A small image classifier, trained from scratch.
Training: 15400 steps, batches of 256, held-out accuracy 82%.
Rows from block 3 of a small image classifier, named by matrix and row number. Rows with one number within an expert belong to one neuron, the router's apart. Each number is 128 + 24 x the weight over its row's rms, rounded and kept within 0 to 255. All counts start at 0. Numbers have three digits each.
Before each expert's rows are labels from the 100 images, of 14848, where the router gives the expert most weight on average: "responds to" is what is common among them. Only what is clearly more common there than usual is listed. The data: Sentinel-2 satellite tiles (TerraMesh).
# router: router (model.blocks.3.mlp.router.weight, 64x160, trained with AdamW), inputs 40-79
# gate: expert gate (model.blocks.3.mlp.gate, 64x160x160), inputs 40-79
# up: expert up (model.blocks.3.mlp.up, 64x160x160), inputs 40-79
# down: expert down (model.blocks.3.mlp.down, 64x160x160, transposed), outputs 40-79

# expert 6
responds to: water; main land cover: water
router.6:171153132140118150143119127119111100112117132131155095100124135148093120127112082124153127120166108172158098128138139115
gate.0:119105128125117108083101110163129120140097101156065156180121124165115141120090153150146142157077114153092148126089158140
up.0:130120153113082096135111136125127101146099122154110160161119129165128166112091156143157129143093143154089169145098139157
down.0:163172115154139115145128117101132136154163138135151135118151113130139167117137094143160114111133109137141156155171158107
gate.1:101090108085134117088116124138160180143126122117116148143113116097145150123131177126106147148110143116116137145108137140
up.1:137132138142121099127150119102139132163094116133088109115159099128107138113110128123162121125110107147142133131114137136
down.1:150061133113095135125140114155133134127138155118099099119135128121145112169115120124129116139115164138109147139109126135
gate.2:109105116118117128090159152153132156146064151141090167151121132113124096103126136117121162119130156076127163104141133155
up.2:127137093153146134120116072151131120112152070128143099109131114170123109154146127141156139130157070146133122155131130159
down.2:122118101137126118121156129126149131110076145121107117144111166099137118144145179143118117124140126114128146134101169137
gate.3:123142092122125107091123135136130105153098087157054119123120127093122146117122133124123170166086074118132144135132171147
up.3:140154093128120111100144145123134087130095098172077113120117138109122155100107111146136153150101088130146138133134177151
down.3:125124131156128123171104071131144098136122155143130116155134129095138131130118085123145123141103111155100128093137127131
gate.4:118087123134118126100090103167156154127133101106126141132124127108108109151131117142162137124113104113117136112111142137
up.4:122103120136108133131112111105187129124106154121154118121110135155072129108133121082145123125100069118170147135086169148
down.4:105102112091164130146125184115142140109102134149169190170120105142130155136074088103068131129129111109156125129112165115
gate.5:133102141178128139133133104118129097089156131129165131123144098168092167100077116143138104106095113123128132141133128144
up.5:097119087087122098096110131124158154166104126102105143150126133091165113153180164120129154166136140130124143134121140152
down.5:166128140138108125132110106169176092146147138147106108115157111158154096125100095130123074123117157135104118133135136149
gate.6:124107103127123082127143174134126085131124103120163159165109121116117138189113167127126090177177102128122162132143119161
up.6:100119120132126151139112072104147159114123135125109159125186173130138117111131132129148128097092139100137110134085122136
down.6:131175115125150124161096158137149099117109139116164154129127104156083131122128134136129118080118153134154122116166139109
gate.7:109130097137113129113114115160146132125092131101083166143125133130168108160133136117116147119119104095120156112127133153
up.7:134133141151147124138138169141136108135147107137163105137117087139119159122120129148137086114139203135123097109129082095
down.7:148140154083142120117173105146099114081085121132195151157122155066121113135134116117133115128127080140114094142126166113
gate.8:123134129102153168108131087131123119145128115126121111167145145144134101149126148115107119140143147135126048153070088124
up.8:132127103153087088165117150111123150104139166120155133099113115126124150132115121144114127153124110132118170134133170123
down.8:180153110114089166136156129158089125146110151111102133086147127104128108135112129128155171115138134104117142107150084131
gate.9:160148194117124128126114160132076148135125140133093112109140131154136114131096126144120123107170156163127134111102072093
up.9:169153182131119145125130153125068145131152163109106109104139137157124119121114122143128127097172168168130148113110083095
down.9:162120095129108132118130143138139121153112152123153172096160078139082163123145136115154128111152175124151050133135104154

# expert 1
responds to: trees; main land cover: trees
router.1:152135121137140166100155113141111159165138146119105125133159172111121103155168119142105138163136146127137110107151100106
gate.0:139188139121158127131108152148096107131131091178138146126086134110126161148157130156154134111131140141165145128138114150
up.0:158171128143127155133113152129099118134178116174160107089104113107080157144180121154158131115138140161120114143160122105
down.0:166147123147088110144096104116110165121110146137096142080100157142138117142115159105140146103108088151139138176077128135
gate.1:146190139079144111130096124123109160128096122114112148159118139136173090171159172082120165140126116106117122109104113128
up.1:118135163117143107139117105169151162168137081117073120105137161080142105140135134092143142128153116118112132137119090128
down.1:147123116154106138120158093111156158095133125137166138171125115094092153128110133138146133095136089134123081133117138110
gate.2:150111125084134119136148139127112132113056139142139181180157162168141085127136131085119130105132125082129156077118124137
up.2:122164088141114138150123144170153171130179122118122097096115095058126157126106107133140091116111159155138122168132134127
down.2:145094151162130124149160152166114137092170131114135113118124116136158140103103165115128108115146115160089160154152130163
gate.3:143118150076143111149111123126171165118120113146158162151128122166140131084099087105134131088125140131128184095111151163
up.3:137128120110146130156115129158144159120141132113175120078150108153113166088095089141145113088126163158111164126175126137
down.3:129130113128121137137131101116135155099151134149161131128166149129139162117075122156136144144107059140122125149123113109
gate.4:123135147087118088150117113108167132129130109105157160149130091133137148104091140131138092111161153121135164119136135171
up.4:111110170118107098129147140103125193107146181150134115090139125135101134115124147101121136127136113114125154141157095092
down.4:112123103111112155114128112127156133107134123141120128170117125116104116156145105129128135089123083085143110174111137142
gate.5:102076126092112118121142110147138186115118123079115169164122155120147095162098160107079155135134110090121139099123122132
up.5:120150130163105109140097130094133067109124105171120119104112122135133152102125145147176095138093101150162134164071158139
down.5:121124113127154087119099127149183115154093112121106104134102148116116114114182147098155152146199166109109095142118154153
gate.6:116141105148110123112161215153127145126149142101150109096110115073111130121175160120148103150141158121142133152161108114
up.6:142126121118094124142122125081150130128139171150127110143139125138145129147125166117089116166142103153100105134070141106
down.6:114095157109101135156086163125143152174147146149091147129126144156128136124125141125096062128185152126125121179117113152
gate.7:146120132095100102142115114105139111107105137149159163143131087182137148115116127131140131102099152130162154110115156165
up.7:138122104134096151111191140125116119094130162072131129147112132148138109136138128095105102140108148134125117149102113125
down.7:072141096095157125138131134117133129108122112141114117139109093149107081141140115127125145139158135084163099072157087105
gate.8:113124127117126112147162126110141135097110098128165186163106129129160133110107116141141113106112130083139163125127150163
up.8:144129150099135093152123110137153135113106117137091127121135130135120101128124134096146177122095091101128157073145160161
down.8:141158117146113128109138103078105123141097113102152124137068075119114096127178090138119140105140145120114076145091162156
gate.9:124143129121139112127153155143121170135105118129147142121126100128119138132158152109118162109115187107085137117140125105
up.9:152159115144140143124165132163086146119120093132127134100135128132111120140172138063120157119120164123118123113145113096
down.9:083184101083155091129146105110110115142118138121109114102114140169100099160121118135151128132138124116143121135126108117

# expert 51
responds to: clouds; main land cover: water; main land cover: clouds
router.51:192159110131135123175162132111133115115093119159143115081123162131093129114098120150165139136109125146151134128099154150
gate.0:099117148140156154094147121123133129121160196114115143180133114161131145072121110104100153104129119090112113145159109103
up.0:111102180125133117119093074123121112112130144132136133173150127173148104162166107097149095090119141140112095150098088095
down.0:172091125128135121133155118138116094135176146077117130160093101097149126136133146115116111135111111081108136102119099088
gate.1:140140128138146125184167136092117118102108115137157101115107134166102158130078154145138080135160121160148128117155109134
up.1:113113129112114138083083128178135139156147140126116154132145137072161099137169091125110166120122140119103104145086126113
down.1:163120144138132116172136139138142101116087137142125123102165139130087159129107113117149100126091103113153132095072130170
gate.2:113101148112143155129120087137130151130187149085093147169157123148182098139135090104096141098146133098099118118128094099
up.2:129102161118146116115118103125139113102156112144121102131111134178117120116113149148150136143107116190141103161088103108
down.2:153134140125135092143163158096141117144123125125131149158098135125124059151132130107125131138114110108140140092124126152
gate.3:094087119136167153082104118162138126149131149102105106162162119109142154125126120138081111094136162125119078157171110122
up.3:138115107145069120128150124148155139093113129144159153151147106169114116140095131118157111134109124174130131128119097127
down.3:161104131116108113089183151124129129150120166129151135156153083117108120116104099105125134129118116170102140125151114105
gate.4:112111158107152129109110123155119144150127121124113149123138129132118101135168122115129166105100099119114128151145139122
up.4:122148177101107127158129144114117118132140121133135144132114117163130139149135143092145072105116078142134113080142096106
down.4:139142136131180142108146131095172105121108122133121162139136114122114118089178162175133157144105106175115077092089105119
gate.5:147092152118098138132078115145127113133164140130135140150133087157176105141160148135119114087138136148112085152133097118
up.5:141126109159095103108146132143113104102124147132143121138122099151132153091101117130139095108174146166142126144097150152
down.5:073117093111090138120122102159136131138100136126170107120133150122121188116118134110103129109138146137164155155129124100
gate.6:116099158101129144125095120148123141116151151077099164144127103117173087136170124121100152101159137108097124127112122139
up.6:145138105120094115110123135175129131154134152115155110141123136103149097125151107117116160136165096082115112122111134168
down.6:091117107150107148133078121159137142124131125127151125128133134121152117139113124125123105132161168132167138136111153147
gate.7:115119142125145127104121099116145092126115111141107096151106133106130148106118115140163127128106118137127066126103131090
up.7:133146104102122123142125174143125164127145147128162151095127127125133098166141149133080148151148125107113186148147120162
down.7:129100124106097119162127133130142106121087127103163150113113149163096163133102121069160135135122157124139129157127144128
gate.8:096090154099148138101087118156158160153136149103123151158139077112156110140172140110068129104132136117105096137144107121
up.8:140113101137095106135114150139156109152118124139130156128111110094105134074099149129124153147085086127118135114171152169
down.8:131144130091128163117121132126128141150105100147131114127129146121140113109110089139085155103160142128103136115182123169
gate.9:115119146148143162136128119080118166140156170127155107169193117170122153129124104105110103117127188108137113125134105102
up.9:131109094100107066124106109125185088140146117117091123119136117101159118115151142132185163116099129144108112109133103129
down.9:111120090069096141116110133181125121121119106120182140109094126135150085171156156123107085130175148079128154173155139180

# expert 62
responds to: crops; main land cover: crops
router.62:102077105123157074148150109120094118103089123115095084139124147159119108140129135097127111121145123080126123138169122121
gate.0:115108124117111105114102137117119125161109123153145090142116153152118140151157146124123151106173098129096144130129118141
up.0:127129162144154111161152111086145110088139168115115167129125098145147140100116141160146106143081152117150146135116122132
down.0:060171133117146071125116143158129125130113137100104115097148105120123106092090106159135137110114118117140110161137124145
gate.1:118123122141130144144109120133093142132084109122117161116112143130126151089102133115138104121103135124145142096103142157
up.1:114123133123118139117101086151119128148143136110133107086128141110124164106132149120101109118105141132130103175111124117
down.1:158157136137152135104113145127146110132140135115153115115106128132108158137120119147136111126123151176099131082085132109
gate.2:171168148099111136125118160133156118123147176141135128129102109125134133112123115154122120124112142153123135141124093107
up.2:118133099177132119121117145105153113133120118125132117175103121112129116131162083145175136142093080129156157136175138130
down.2:096122157105154107131110096151101149110123142093119138093127145124122118120126124133145156145137160145115149126129126158
gate.3:124124078123138156159159071140118154111124131119087102123137193119146096065091130125106127150117101117092125129118139113
up.3:119118089120141145170124086160138179138119105096104084114124158128132117105094106128112081130148130118117111136135114148
down.3:106109156137135145120134177138134174106126137136144100104107152123116128104119139130138075105141129123152113148117134162
gate.4:114115119138127125139115108100119125143121121158148180155127110144143180152150109120151138135110121156155121107127094137
up.4:151141122083100169111157167144153153135142156104137074090140156090101102118112132157079121145123154124127109176123138117
down.4:134146131101140145134149153101101111111154145115141116112107146113138100105110174120184146151148140148121127126144100093
gate.5:121114120113124130127101153151100152134127141121109116079115154076086122168131166116132166156132139134132127145117144126
up.5:164166149114105146090146111122181121139164128150174115155126093140125152093142109162136103122088141170095118127109116102
down.5:158114111174116126127128159136106137135133105090156141133166155135136100159156125132159134094130114111144068143109120133
gate.6:152136101135094119134135158107107139139100124118153111106125114128081156119121112132143103127093136132152139107126127127
up.6:130126116149124117122108124153136100133145134108154105159098098154128136090140122130156123138044132135141130112152121119
down.6:119066156121140121150115106120137159112136098095161107118109141123143118115159146114124166160173130144110144156104131170
gate.7:144123151147122123143141117149133108139154166126126104133136133124093166119090073157138117097146136125118104104167106110
up.7:107130107109135145111104153117112167113101108127141137121111123124150103109150182092099139154102138141155121152097132125
down.7:069176150148145108084139123152183127101130109121119114135144108115163139138156112122155108116138140129112105186169112121
gate.8:095109109191143108105132122145125107095124132102129114138147105144180119130143133145159133128131095117090117150154145097
up.8:114125134170130117079144129141122105102126159110135145144168088139165152145140147145116112122131130128114077163134139083
down.8:138086147139128212147146113109147158125129161130087090127166146104160115173146121103097142156138101142129126119147104109
gate.9:139150122098109139129074184142137138151159207159101108108147108076121140107127098137100139129117123143144111157121121136
up.9:147145123146118122164167083087154096101121076117133168170144133146163130130108123150150053122122093117109129079112107156
down.9:184107135103132128131128120118101124173137115112116111155100094106143131144129108097103159108139113129114133104086148103